A small multi-label image tagger, trained from scratch: adamw at rate 0.00086.
Rows from block 3, named by matrix and row number. Rows with one number belong to one attention dimension. Each number is 200 + 30 x the weight over its row's rms, rounded and kept within 0 to 999. All counts start at 0. After the name is the row's rms in percent of the matrix's.
# v: attention query, key and value (stacked) (model.blocks.3.attn.qkv.weight, 960x320, the v third), inputs 270-319
# proj: attention output (model.blocks.3.attn.proj.weight, 320x320, transposed), outputs 270-319
v.282,097,245,224,183,202,212,251,186,194,223,222,234,229,211,182,164,203,213,232,210,180,196,227,202,193,175,147,241,195,222,168,258,224,255,160,220,147,226,200,254,203,167,168,257,230,149,176,210,223,196,232
proj.282,093,106,184,210,189,258,194,184,189,205,171,225,181,158,202,269,222,194,179,234,231,187,185,154,165,259,224,188,172,210,207,219,174,193,132,185,228,184,220,188,225,219,234,193,168,241,214,212,202,166,213
v.283,089,165,211,226,192,222,226,235,219,176,159,197,255,205,234,225,221,237,147,213,201,227,204,188,241,238,224,200,165,143,216,138,164,206,191,186,254,147,251,144,128,180,185,118,180,205,163,181,177,206,220
proj.283,087,249,168,140,262,149,182,209,192,229,215,183,214,180,216,150,169,211,171,219,199,186,210,222,226,137,207,230,226,196,174,168,194,261,162,238,186,197,185,200,213,200,161,180,197,164,173,169,197,277,198
v.284,080,217,177,120,188,160,176,210,166,195,217,174,203,230,182,224,211,208,168,230,220,234,194,266,235,159,197,215,183,172,200,192,172,195,204,217,176,169,246,139,224,212,237,186,192,193,161,230,159,153,132
proj.284,073,296,194,251,215,125,203,232,222,231,207,158,187,247,228,195,203,217,228,231,185,231,209,242,232,141,177,180,231,152,199,197,209,240,289,225,228,171,215,208,165,165,152,181,203,187,169,166,173,203,236
v.285,098,186,296,241,185,202,195,176,230,182,204,184,176,169,186,178,167,244,165,231,226,214,190,197,272,217,201,208,205,166,198,148,206,241,205,213,180,169,211,189,218,190,125,174,240,231,221,224,210,189,219
proj.285,091,223,182,176,227,160,176,171,167,207,171,259,245,215,267,202,154,181,245,211,134,243,180,228,191,177,196,239,230,219,197,193,205,235,152,197,216,206,190,130,253,215,179,274,196,230,190,225,151,187,190
v.286,094,223,145,204,149,181,172,193,217,247,223,218,249,197,221,219,173,228,240,205,172,156,220,217,175,197,162,202,197,201,177,246,272,195,173,180,156,183,223,242,233,220,201,166,192,158,147,225,184,178,234
proj.286,088,182,174,154,228,202,213,219,231,199,185,186,180,188,242,203,218,221,165,233,226,169,226,173,200,211,231,223,190,259,207,196,191,245,205,245,220,210,205,219,174,188,165,201,157,162,167,166,213,270,199
v.287,105,169,233,248,222,215,197,162,215,132,143,183,212,205,128,196,161,167,152,179,185,193,196,191,235,260,144,196,218,192,193,155,177,204,242,159,187,172,188,219,198,212,164,176,207,231,246,156,222,210,188
proj.287,117,154,187,186,224,180,223,221,147,197,263,256,231,210,148,186,171,157,229,166,148,210,186,220,244,217,213,254,162,227,199,237,231,201,144,208,223,221,182,160,231,204,161,202,239,211,224,250,171,156,171
v.288,101,149,163,194,136,175,141,183,171,290,187,218,225,197,217,270,167,187,213,184,188,212,210,202,210,200,183,162,186,166,179,164,228,190,202,135,234,128,217,144,174,159,205,164,226,154,181,184,210,232,243
proj.288,096,293,165,201,198,136,230,209,195,174,226,167,161,212,236,200,185,200,201,195,211,209,199,201,173,209,200,239,232,182,242,156,230,148,157,183,206,170,199,169,206,182,247,226,120,227,206,210,159,151,242
v.289,119,200,144,191,190,193,210,217,197,193,207,208,182,221,210,208,243,170,198,221,211,208,206,230,160,199,233,202,231,184,211,206,202,210,187,240,224,226,181,228,264,203,188,243,160,197,179,219,196,137,212
proj.289,116,143,253,165,169,218,226,183,190,159,202,189,202,183,206,203,215,187,211,200,226,210,197,204,205,183,229,241,166,169,200,176,144,196,197,158,145,202,213,224,186,199,202,203,191,191,211,185,185,225,222
v.290,109,248,275,241,193,249,192,195,196,219,215,216,156,204,179,200,199,189,197,203,195,193,228,173,199,178,244,196,178,198,108,177,254,203,202,225,176,215,229,217,164,174,230,195,245,168,264,175,199,190,178
proj.290,110,228,160,265,234,162,168,162,182,225,202,214,172,239,186,249,199,185,214,216,236,195,190,222,165,193,228,145,222,153,187,242,189,208,280,222,254,139,241,186,189,164,208,214,220,178,174,164,183,165,187
v.291,097,206,227,220,158,207,170,213,214,228,222,214,204,211,197,225,221,228,135,238,181,182,230,195,254,187,193,210,230,203,259,235,229,203,192,239,177,210,205,238,216,195,235,237,173,205,200,233,187,255,140
proj.291,088,184,216,184,161,115,179,220,182,213,147,190,263,237,175,143,222,211,211,139,220,238,195,225,214,197,192,204,213,257,214,213,187,143,186,245,223,164,191,185,201,215,208,127,207,192,168,185,192,175,155
v.292,106,234,160,197,157,172,234,192,204,180,206,169,199,186,223,201,203,201,211,202,219,186,207,210,147,203,201,197,189,209,168,125,151,132,232,218,216,240,217,179,194,263,217,213,262,213,252,211,183,127,197
proj.292,106,174,271,183,256,268,242,190,299,155,220,246,176,135,220,253,203,175,207,228,175,164,158,187,227,243,245,227,163,248,181,212,264,257,222,156,230,221,191,218,236,240,137,220,206,267,205,213,219,248,211
v.293,104,136,217,186,260,236,231,193,197,174,233,260,198,188,221,166,229,217,164,245,216,189,220,139,163,191,160,207,226,138,232,216,209,203,180,211,178,196,204,176,207,213,210,189,166,186,141,239,187,179,205
proj.293,111,185,210,168,141,147,163,187,146,205,216,221,156,200,191,179,224,216,261,137,210,167,233,197,208,173,189,150,206,228,183,177,172,209,143,238,168,219,186,252,229,181,226,160,211,139,208,192,239,216,224
v.294,111,139,176,199,248,183,197,178,216,229,200,208,205,181,219,192,226,173,179,203,165,166,217,168,174,176,172,213,239,205,190,190,251,221,200,210,215,230,171,179,222,168,188,222,169,158,218,264,198,178,185
proj.294,113,233,214,175,161,119,197,149,192,154,227,208,162,182,244,202,193,188,269,152,251,215,230,218,208,197,244,212,158,204,205,156,155,197,147,199,158,162,192,236,236,175,234,193,170,172,182,181,184,184,227
v.295,093,220,282,208,215,242,225,192,175,172,229,205,175,203,220,185,160,174,166,201,174,204,200,177,200,233,188,204,159,156,205,203,236,257,162,200,188,220,216,226,194,167,195,191,170,229,182,240,229,225,212
proj.295,094,198,192,231,221,136,155,180,167,234,204,199,159,242,193,219,218,208,226,166,254,149,183,216,205,168,197,151,227,231,191,241,202,197,225,251,223,203,226,201,209,157,219,149,227,160,232,199,205,185,177