config = dict(
    train_examples=97500,
    horizontal_flip=True,
    rotation_deg=5,
    activation='swiglu',
    parallel_block=False,
    inner_norm=False,
    patch_size=[8, 8],
    conv_stem=True,
    pooling='mean',
    init='lecun_normal',
    residual_init='zero_last',
    optimizer='adamw',
    batch_size=256,
)
Rows from block 2 of a small multi-label image tagger, named by matrix and row number. Rows with one number belong to one neuron. Each number is 128 + 32 x the weight over its row's rms, rounded and kept within 0 to 255. All counts start at 0. Numbers have three digits each.
After each neuron's rows are labels from the 100 images, of 14848, where the neuron reaches its largest size: "responds to" is what is common among them; "patch colour" is the nearest of a few named colours to the mean colour under the peak. Only what is clearly more common there than usual is listed. The data: photos of arthropod specimens (BIOSCAN-5M).
# gate: MLP gate (model.blocks.2.mlp.gate.weight, 960x320), inputs 80-159
# fc1: MLP up (model.blocks.2.mlp.fc1.weight, 960x320), inputs 80-159
# fc2: MLP down (model.blocks.2.mlp.fc2.weight, 320x960, transposed), outputs 80-159

gate.255:115101119113018157124082103145167153115115085089147133088088131114071134145095132152104131109151120104123117069084148120180184163129157106159116154083129113123164072128109136090127167113143140154151151099112093143096116124161140069176147134
fc1.255:137144110129094143130105069108166191102199152121074095174122130130176091120108106199102103138104037147153126165091148173094097093116095122146139113086113166115088154114113168118182144149115147130063157090088106121105114146182114098142152066
fc2.255:161181144083137153179149118155082149080129109148125119071188119206099149082110144159103088178178174101130117134124155124095159159185148044157118078105152126120151145088126137161155094175156113068102142112120189109126164138045158169095131108
responds to: order Lepidoptera
patch colour: grey

gate.298:080093154148170154108136162186121243169142045090184178151076107093107195146097111129102050150154174108155164107065068155119155109168132082182115111143134115162129077132127111137182098092068121112088130120161135148130092118147126154173094143
fc1.298:151067106140146129096171171166124076134166108135163113110120083124189100131104156150163147149082130098141174181137154126206166114128091135199195133129150110073092126084102132156150076097182110133112150116145108071152125070116132133098135156
fc2.298:113163120119101106114144149160118142102165103092181150122227129073151162133135141091085134178079188141132120144122126098142173154168051148163074101141097183152109139084142191105099105133173072079109134130164111145154131135089094114147101135
responds to: order Coleoptera
patch colour: grey

gate.556:070139107128161122135123074159155189090095112081080211093107154126107162154047131148090144154173115136170101155086115165106096118115085145123143136161150132129118136108122129067138052163072125136095162122142126165108161115114076152190126145
fc1.556:144153117179157111127171101135132188103158140127162174171121171164103110164100164102046109117137136131141136073152103140129135090136147123121121140068180082114136140137120087104161114116125121126131099100158117233165133130082098154136159158
fc2.556:095099135128088119076162129056133121172066103145160116184114078128079165136134108105133117131137077122144073138086161154117177165160165143106113191137170126145143104176124097187099116170121133120131168135032197126079114151153140117108123097
responds to: order Psocodea
patch colour: pink

gate.155:175145187144116071108068136173139162133088169169109106145082087153069131149146112076110087097115203144149117163153095113162145079127118121133155139104146133141170108179104141149143114104118130147104160067103123163129097173094099168156106112
fc1.155:169172094095095101163124071146136158116129112168112148149127130089180154144116102111167123117125153089099124157161069079148091109083138099142088135060101182110134141118101167108062224084144170134099137099183135113158072172165130111157129141
fc2.155:140111144187112149149127106176102135174100089108187143141142136116123116159188089135131091166187150122137133088080228140113130084150093111197102119165122124112167150122144199144120119148160135127071137146147184063114135179105082083042153149
responds to: order Diptera
patch colour: pink

gate.700:133142159104109125134165176150093121095092149171078189131113124092160092181137121143108160141071160133156105160123156128141119172134098132106145163109139099121129100093119060099135113073124186173074128158115043157121104115114071113138139179
fc1.700:158205099124099094175052111147123103159175112105150108174145077174115109188155096134161111120141138131134093090146098112098173161230147132189063097123137115083128140136113176134158104169206163095155102099114129104218123160116148166126101107
fc2.700:196124101158083147124100100171196176144116136124144123109192065119134121067184100108087073216166112138137094152155121093104099125079168090144152107164097140107103135136092137168166105110192205209155161155094112068096153107093134129128102137
responds to: order Lepidoptera
patch colour: grey

gate.564:181068168124055139142112150056167121152105099115148088146102176075118155116130143106099111087109054122113120146067154165109172100097150073082064193082042175179149149146141134187120142099135114188112137126103167060104105094088145136162157162
fc1.564:153120131067123090170126093111090155158071098141152144147106148170154140129127127181099184111126124101096118176123096130119172129105122125143125123112185152128096097081109209120090138181184169183063099131165113166147117125142146074166154125
fc2.564:125111095081106154144175142082070111138115102162137023164158161073125132158106116131171075117136103118134139127129122231129126140164106130150101191160143180137113151172135139096163134109102166099105095141120127120131070108159148072143100132
responds to: order Lepidoptera
patch colour: white

gate.322:139161124133155120128127128114149142112083097149118102130064143101118176169110158159130095133116108092133103142107116124138165134113102122132194087108109150125153096100090209077123143118143159156124177079121095130133066161086165190161115136
fc1.322:088101138146122106119131124109111177139138122102144134163130134149113157143097169081111073086172073171143208134150109141140100103141139084132200128140143105110110146139085073148108075075159120154149139091174157102124124152084134143147159149
fc2.322:147125106111075154125126101165104133065097140159092135137167162101158146106064097102077104124064113110142100131124104100117130125138139079085072099105094109124133243147122106121123141133125112135141062125139146166167136098095120171162129151
responds to: order Coleoptera
patch colour: grey

gate.185:100164070111116117149132183134153151123131117145129153135128129088208108124097067145093094186091143114127099159111110103107149139177118120168149152132116129148098023098107137097150098031184120162161131103112078127136168132114124148180100176
fc1.185:096153155147143133145147105115164149136090109143117151154131150202099192109132079170179099093127134200101122143128115137076085122162155144088053074129156153096113123132153148137092122147134117067137095177113142154156108146094112099137163156
fc2.185:130147130102147158146143179196129093175158190157171118128115073172146150115147148081102156143078143133138135130074103107163142093190163121154119131170068103184121124086141128120116135156170142145196123115125103110125111133110135143115115116
responds to: order Coleoptera
patch colour: grey

gate.48:185129138122144109149129145127179114121116148174144213106155123045127094167136142100081157153119169072139191097114144136148158190108121136111076115110103189101189124066144079127148101092120110191103177172140101111153190134105049112127087131
fc1.48:146085063072134143104144102116137096114070081120069083114143140099127107118131128142090119122127150159132133117080130139105109113019119107128161179123107112090152122167147127168183171146147179119087139143035171123155163105136147144087100126
fc2.48:136131109137145132102107123158115177099126193127085139116224138073133104160091168093045100145122150144143138155141112085150137145138097140112163163125150115096036156109164154176172126089053148215088088106128166139135154052118113180120122102
responds to: order Hymenoptera
patch colour: white

gate.427:118156118139092139165150104089176183163147096100115138117113176088117169147113115150180133130106061106141119145088188228106111112131110131064099126158096112173149140133134150120057151113131083134155139118133084098099060101098134158119184119
fc1.427:132101118079133087170128107171136093098097174122114126166108181130136092116107151133160129128143133171086127102093162066172126106178101148162107113170125135117090032143137118126112131149135153135130185147138097122111157135215082146091068126
fc2.427:123146073091155183100194151159072119116194100161134137123116135119095094128108181067105121135106138041164164108120115129113081112103100061185130116114119101133092141138111145166147069131127133132141090177157118123134178116123154110116129136
responds to: order Psocodea
patch colour: white

gate.220:163110091170174101188140120133145112114137117128141173173118121127151161134189100153121139096108160113132121149139082137116118093129144140133106209139122103129084119127124149113167135130201162125135103063171133188173131149142051196136093121
fc1.220:149143127239186127073118158137129174107113129104088103127137124142134120088079184145105147125128195131154102083159126115145178148099079177146094122147119184096129139126122131130073112118117179159142096071147113145125078098086123105183086079
fc2.220:175107109136114127152107160075161085110115170168083128156175151118136144177139124165078115184116067110110091107150208094088138163110115114082074156162120151147170168095183107107100162193113095160220102174177150164129186098156096076097088179
responds to: order Diptera
patch colour: grey

gate.569:044205135126129152082116098153154115078129096156143111108112125100116141158152128141132087173137165103102099122107116084092122185145127125159157139117152052128127134165109114086167104133145119103116130098109122186149169153093143144164150196
fc1.569:101176167099116112215117132097113164131142193132087115108094030105093165104127127144118126162140160136108130147099080170148147183161142127143120091078159088156154151165125115098118162149179144103187112081131137103131143142158147196123096132
fc2.569:112064093147151141169176085140104156143164087106098170155116150180138103123148125103116106089191124200146136080121167103149089161107101116119095093193144139125121139145124089064139166159047114142160083106167145149123107125123127115073119175
responds to: order Hemiptera
patch colour: grey

gate.424:158153165156131072190114086087165131087127178151095103120147179157131151089135112154109127120111102124189108121138106089139117095128124096167155109127123117078134163118127067101172122129090078115118134090089162124119140123138120184126142140
fc1.424:138075160123135103143100168149113162094087126121065175139149091089103072155127115077081145125153180147104110154168144135146205143080128166148151108074101177134135124129129154123129133123090160184115156062207115124061079149174084118156109150
fc2.424:185137130168135061102115131213161149224121147102178106131145091080074142193135152118138198122128198124102134110076129155134143093120114085161081104185125138148064119069132137164116113133089128133190128144126137136135128122154112094106113131
responds to: order Hymenoptera; family Ichneumonidae; family Braconidae
patch colour: grey

gate.475:152136125160139116100084114095097126138076122061133094101063173135070156086058161080110043151171118111172093125139106107159108163178121084119131150174178105143138161148048134132154143115145161102216091080140158139125115109087185131147139121
fc1.475:133134147112091120109154149126088128119085132077124125145170111130159120160109159140143110129160114140096136148105129130105134223063110167124124106093129084140135141115153048121177177183115126134162177142083162117200205133141118072137115084
fc2.475:145133163135124100113119083134124145167125150138151142149135128129101175125122123120123092125136105144132122178126105104127121096143152106077087139166127118112111099118072081183144142098130116076078129052125132109140146139112164124159116133
responds to: order Coleoptera
patch colour: grey

gate.589:082118125131103123125192117125135140108142172136108118064130140171147114181108152153179141155154111143172143129152109101111112094092085118113134113119139139122097137129101138132109072096107082163113125131081129107141105135123094152122065149
fc1.589:105145127216135158118184129096065129100098169108138115077121099124123106118097156096092110122173128100175137079188135142127110129160208112104156119156104128082148132107091160109082139143160093178168089105039132142117145109100134139146102103
fc2.589:144157059087125177111072155088090157098085137178137157098087175103094120087131197166139095111085125136114133090098083097119120103096157086124124169133131175097208148149178098148128077130111128023142136170102103154118127108098096057145132175
responds to: class Arachnida
patch colour: white

gate.692:094142137138124153212138098106145097162144116120098126125123193084146158126157098121110134167166152165138105132141177118068179158132074153154068158129121123070117112090105165078150092117113098121113151123170118125131088119132139119162089114
fc1.692:109092198141116137117087112161133153196131134144133110154068083094149186127075173113138159120102089103135124191102107118199114138122153062128128099118165161147132150093135143137147126149153170150080217106049124108112140129132109131186145151
fc2.692:147094149185126116153088122133104179104090127134156161131134164138131147255138103135136116119129152180108140183120155070119142114118101131114122106119151136119099109144142111096162137201114119228081116139185119143140133140082089125123129131
responds to: order Hymenoptera
patch colour: pink

gate.684:165152092152160095116075105133103120102132075109128126107106113158057160113067150174155114104178103096175118089163077193114081128142137124153157144104156118047119094113151133151140095084181149203136060100075175180175099084064128185204134071
fc1.684:139156119065148127098111182117163137165124124151173101116195088100080060119122092150156140150146134140131083220098128191119179168023088139173072142171107163148154175099164089111060154128130131132112181135162126080082154139177117128064077110
fc2.684:129154108167130176157131122182112109209180194105144149041104118134111119071151169063121142082094173081161142125126107097129096127108132119162171129113171120152162098106055134126177123043103127124151132103149150135156126090115189163146083163
responds to: order Hymenoptera
patch colour: pink

gate.236:109121199166080117165119057135156121170126106111114117125129122148139170122165136129142158151117150094148108128104156153132160079138101116127104161096158139157092152144152126131105111127076116090117193155156114124091079116129124145117093146
fc1.236:094118159164155164140138177098128110175128117115112093095095173102154132204168120144158165087111087118159072142147185147081134139091068179100147110089098130127131167146128174075113148168129117131105131127099124119147120093156160069163210121
fc2.236:053105199201121152127124174113103133126120108114117167159140102178130140122092133163159114125108163149186129155105138111192111152114118101079080126107123113192141147147200112129035147070138062193113119142082109097094172137102133137102088131
responds to: order Diptera
patch colour: white

gate.293:130106205151117091135082106092143128130104106151146091094100146123092154075099144072153148134108151179135185148035149119190097141135108087146151158170135106164141127127088133161115127137114107088159106130114146134100154138067133179151109145
fc1.293:092118121164174087122117164194121164127145159113103106070116101106124116130077156134192121102143173144128117152170172151135080100147120171121125129103152130066080204135094121102143109079177143101117152134085114064118125121117106105112091097
fc2.293:088121140130171144084111117139096099118112128171081134101166131178113093094135145117219151142101163142140161112101095136119114180117111130135134131114141090163142177122131118069132130110133121126137122090154113158090171146070203193173155134
responds to: order Hemiptera
patch colour: white

gate.353:156106152086101136125094160105137141133101086165153151110125117098082168148120123152171143172143101166127138136127120123138179134154126034123102168170128152097126048116162090139124160099133116161158095155093144170115176139092106060186204132
fc1.353:112098106128117085127132135124129117157095102105112148109210138073124138160075100085094134066147186148122143147143131091103112057107123136099085084169144133172101124215138175172112156185081058158127145146124176144100084122100132181053141153
fc2.353:130138128097160135078121127109137111110136116157135141104120124155171108142137126074112187095099085176115113142139092075133082182150189096136132139135153111153126128131100085134097148153117114146117126158091148082115140094097184110113157231
responds to: order Lepidoptera
patch colour: grey

gate.481:189081179099146122144110145106063100141044156158124156155076124097102142144092174122101107109120140095116130097180112181157191152042131151148117110154151195114134096114158169149211109170103154182155100138163158227141119112147077091168144093
fc1.481:069122127099097072200178126233128098203139117104105126107141133160166169171081096154159127141123108147159113145090177161097108108162077192087148131149135114161134074160155134094063149152063159092157169082107078138106126156132124110076119145
fc2.481:131148142167132157117135139127183097068160162118159116108146101157096128117109128094187103179119102116102146120188163083193165076138110137151150101121181125095096095144162070166093103167157125156095122154123157125121127136061075163091171099
responds to: order Hymenoptera
patch colour: grey

gate.121:146122175119120130118075191171124095123136136133165164162154156096114123206137104159063120130111074108134152183087144139078146107100070113128122113109146134061127129103080099133156066044161101140120110152114127179126148129136082180131087176
fc1.121:138078085123132173135156108113107210079128115132118152123129136191138122200146085172100103216145163135124121104109140125116080147169098093151056126089140153100129113129115169129110118097135133095146094078152167162160157201138086117138088106
fc2.121:058160110071121148161134121178168072104126086126117137175079088128079095109149109170148063108132110069133147122112129142085177223161118144194226047118167146159089145161132107141128136130177150204108137176151121145105122136171153140124120114
responds to: order Hymenoptera; family Trichogrammatidae
patch colour: grey

gate.290:175170155183145150095170085103138133155142164091113114157091156101102106172133120127093089156187123085152070169129131143087074105132102071124197131164159112085098138151113183081173112140064072104092158063144149114160125115089119170115147139
fc1.290:132090171125166085133172102113108187139111133146126178162129139131131158118218136155137166116182100155203121178174124146095148135138088172110185182136096156131116100143170174089121116177120124116088163146066158129098107125138152100045162139
fc2.290:122142069131081159122132107130128132123106152137104116153161147148149130134114125131034115094151187116086160077121109173124134120130139152152054106097078177104110168095134081071130155169119123161073072146203134165124077095149078074147094159
responds to: order Coleoptera
patch colour: brown

gate.269:119081158129140096151161162153107106174063141139106169174058092108133095103134133182096128136125110149175139138124115097202178111075097081171140144178123120084174113147096099160123186101116144149117192117062134133156116159139109187097096163
fc1.269:161112097162067101178114142122121106125108149190080123212107104161144074091155120156148122142123171118094097147178126035133160126170129150115050121108097121184132129111127132114134197155179148131104115140130124092113105186149177127140114122
fc2.269:079148077096191126127113140172147104157173151060153133179079141169106135076180143162105103128119144120130136094148154108135108094119113129158139120132144121143119105079075053147161097104122173137127154120091092132153142123092096181140074147
responds to: order Coleoptera
patch colour: white

gate.447:116170148094091096124071117136133171154145157110199094112136146133155075153119162178082162110109089133167130146117132089092112067071147060137129163083087128113157074081143116145085089135076132154138162153099142140136066153114142083150111151
fc1.447:122104168043090137121125139165095166149116102179084069119094119088121115156127159124107154166099094132173115160134125162069112135123126125166125111140100119168097100119150157107177104155105153066073122087036177124111174084135101085212159140
fc2.447:107173105122133057125193105158113131185085110101151168190157105087135183160092104101127133116114106117124169125111134124196161119088117104107138115154113222112165131122116139134112114106135111118133100104166106114152060078161086143177075133
responds to: order Coleoptera
patch colour: white

gate.529:144059122149120137116086134115175114154082090176146152163113099140124121068140158209113115137102105110117153173073148121186198070119107068108133148154139174148179129109130174144129116151148149165160110166059140153110167163096134143147132159
fc1.529:093174123157177127118120147152065117127139134120169129077150087127129125155137097121133152151154151150110106108184068089131103120157052088190136091143168133084090109132126105136098098109108117133093108165168123127178145131167165103112177100
fc2.529:170142129122111133106097130127163169116078098115138159086136143135127127075165152157134188123108162079114119154068141173166155143181156106092125206121111137105185130115208149120131127106130111140137109150163161106082084090135091122084130188
responds to: order Lepidoptera
patch colour: white

gate.600:194141134117108113120139122108111188111125104070156115195154150095111154202110124100178071145110159161162152089127130212104171107178106124117123155132120057135159109158099065116148099145056146121110137112098106199173141164076067156170122113
fc1.600:130133118198118138118123111132116117114142195105124127128183171115171150149087097139111104153078169150122119168138139179133190101124063195107063119108122117147098145168083110143117119068091124113123150121175132115108151128093138172081088115
fc2.600:094123152132154092132169099180132144128131104082110162211089107077067143159096113148139079137123100101143141105105161108120100126142116118151199127121179108164133103133119119194159123198140113113150099155064156130121166132117131128133158133
responds to: order Hymenoptera
patch colour: pink

gate.310:140111068151103112148168051140085083078180120141084082092137100160126145130114132084072123121154067091165130093175096133150133118069109118132155121113163073147112114195096112123155097041125136127108120016173120152200106138098118230147133175
fc1.310:145166114149169129120164161033154046192141099083146125104084169110124163125170113079163159151121132138184118138128128138115173089155133148140166118153157136139074102141124138138157077146100144093140110127152163142150137114150128085179153094
fc2.310:157165136102157146159133095141164124140086080126110126135102132171152107129117110214145161095166110140098084107104145099136167116127172122115133135146147142178126132135180172115097131177145091226122192096065080117143143104138151087070185065
responds to: order Hymenoptera
patch colour: grey

gate.276:202172164116136095158083119077168115148084119153137193165069120096094184230165130134140100139121132074155121135128115154087170125152136127173149125122150124078141076109110202119172098139112164131137091136103096165120061180067157115180103081
fc1.276:117106157140111156156151098134116060118178109105145074123136154179114121066115131118139133186165129117138120111087181130166156152139174155139096101172139133196190074119153200112054201102104135134161168144100094089120094151162145085171157118
fc2.276:125089135114127108115081113169109121112114154155149155109154173120116119055120167189128175115183161094086163047151111167166127130165164110140141137096112132087189112064139147135127172153135094144128073125167124126116142102097175061163116075
responds to: order Coleoptera
patch colour: grey

gate.530:154083165092114091115097142100151116156074104132158130179102113080072128112164131183120149108175088108125112185053133143088198132091111115190157113106111160122136126104135131101111133129159166157130109130039151154114146144111143072126129134
fc1.530:092116139165092150123133051123103127153074111159109105135159158175158113149072114115144130057089148108114109143114120163105099133122065119076079073102140107126143136115126140100126192139079129071127115171111150098147096136109138134105157162
fc2.530:170156115084160121102081095111125100154084091148067115101122177108170125147114108141160098140135092179044106119139129119099110099120125162129116135088094132109152101119168127105122136127128131108134175098157151161147112144070136067113152111
responds to: order Lepidoptera
patch colour: white

gate.96:146081141141071085116080098097116126094089118078115132178044108135083144129161103152114172129096153101075130202094078126146169207150078028115134131112166123131136101126137161137186102117122112118114103162124145168183121139156143108175142124
fc1.96:170085159165129095189138063125113127102120112159167168179112071131131131152116141148166131113102151167131070142141172202135173084116144166083093145161125183102202129100088116134116135155136122074075137118042207171095115191122115131167136112
fc2.96:211179147136158100074165130150067154114135122119131159153157148119108114095083140092107133138080150132186204087123115108073125056143156147108110171065092136137100115123121160145120115138176147157092182089146110110092125118085112152152147037
responds to: order Lepidoptera
patch colour: grey

gate.93:188112126093124125100128105110153130154080163149154180233103114095148157127113125122216097084092062102136098152113104174148163122068149142106145180172104165148149114084120132100109131132130147167130129113021110121125140195096145115185115084
fc1.93:107107107096141135111118135070136135209097152111137170146082124118153195124110052104160097167104109142134139122161109105123142141113107102100059128166121134107135138165105138175105088144138120056113162144088116102124150182150125120150133104
fc2.93:104117157174117152133122171114128092105154205117109107060150077142139109147124094151086180204132103110165115094108111112079124117101150040130132140119121090107176129144141119075114079100114118143138149122121154170105176105160138199118157117
responds to: order Lepidoptera
patch colour: white

gate.398:126112072208154091163068149095142121161106113108068119147097104144130146120103128178098117127147155148131043129107105130117179172155094145137148139107115148130145098137117161139121164078144128172161149099104148128176140136104146134144155137
fc1.398:086117138168124155161119109100139104100145111142103148109144195091160150134142129146110119176141159081128180086151094076181092155172133068135180140154104165130131101157117149160099129075139162138144155100213102126149106200211126178107109156
fc2.398:137085099126149111142148136109061186099131147179111104120125180136150132170098125097088136156136162124096149125150156138156122134122097168136139147163159109094133099189111159121150104120030108094081124143111171090198091117145107096062131136
responds to: order Coleoptera
patch colour: grey

gate.52:109152180134119059129131093141196164115121125130170147173145119110145157160098129140036133158157062116127153149098109093116157097185096046140113139114125128114135158108114116141127058121153124153091132103157096192171130091148096204152158149
fc1.52:084186187034099087112102146146107084073110104157112144132132097082099142181109071157159153186084117087097100143111097188088152133072153108142082123121132163113173117130169153129091135134118157136093141112140036162145091159122121171158112160
fc2.52:208137083121104099130121146125132157152183136156082094191142157117111146111149139178131166127166127126136139075122138157147148145138082099109123096137142149155146149100151103080158156124164123118218117095118148175117156152154075107147081112
responds to: order Hymenoptera
patch colour: pink

gate.392:173133117087131112152093117069186176133131141140084142120133184107132155175111044140154085145080145143177097126132110161094103138066140084077129197083094159060172156143124092088121157135131084159032165120169115080122157107067096129121150146
fc1.392:118108194159111143085122110107082130053102103131124194096166096082100080165191213107095139114114126145161126203112188070112122214121097142087187145089150185121109118108119160120148146128156120131125125134136162126132100170064113120079110121
fc2.392:118080117131097115123102102106114156183131170119106117143120159117126095124071176126146121199104194163060157083103129066127129121103196119113090104099152087167101143179187062146091093090147125081072096160154147115132092154202088121117159122
responds to: order Lepidoptera
patch colour: grey

gate.25:188118050099069101133095106182127089105061170172119046141181100085127134141107120145173152144101118118085089116083090132131118079115109130139223166113047138091130106149184122128173123155141141169127131104184105177144148125106118159157122139
fc1.25:104100159135101018137143120098020146085107143128087132098119115130140088068138165111154121123110161110120129092101120126173138134079101130131115102059119128106145153212108146143165136122098107104151133106154161126177118146197102139144073129
fc2.25:095173115144080109116170106140075105159174144150149107141080139099077127135134097113123125097122153168211069147160128181105134142144157133123111139179175103162153091124133080126120117140186198073151120077130136136097090094155116120174110201
responds to: order Diptera
patch colour: grey

gate.389:094154175170164084078086096106166175131158114111113165096100146094071123104051150110156125092143166203132195095052100059108095141108163143110148129102169138141116150179105155119114112126144114089167120099143085108129078184120152112120176120
fc1.389:125091180080079078066114161144121156107149095124103143184073101116097100113133047180164153097084146182105091173102134139150113107157139055091089128090064158152115118123139161176116145129120137093058141147081173132119123206098114128163158126
fc2.389:133109102122111127098168093107141119110158111100112153113141181122170129157097097099135126089126146156146189101115125144192069105088141149081135150111105101075166096131121159119106163141072064109053083092165112129083069124164070195150102149
responds to: order Hymenoptera
patch colour: pink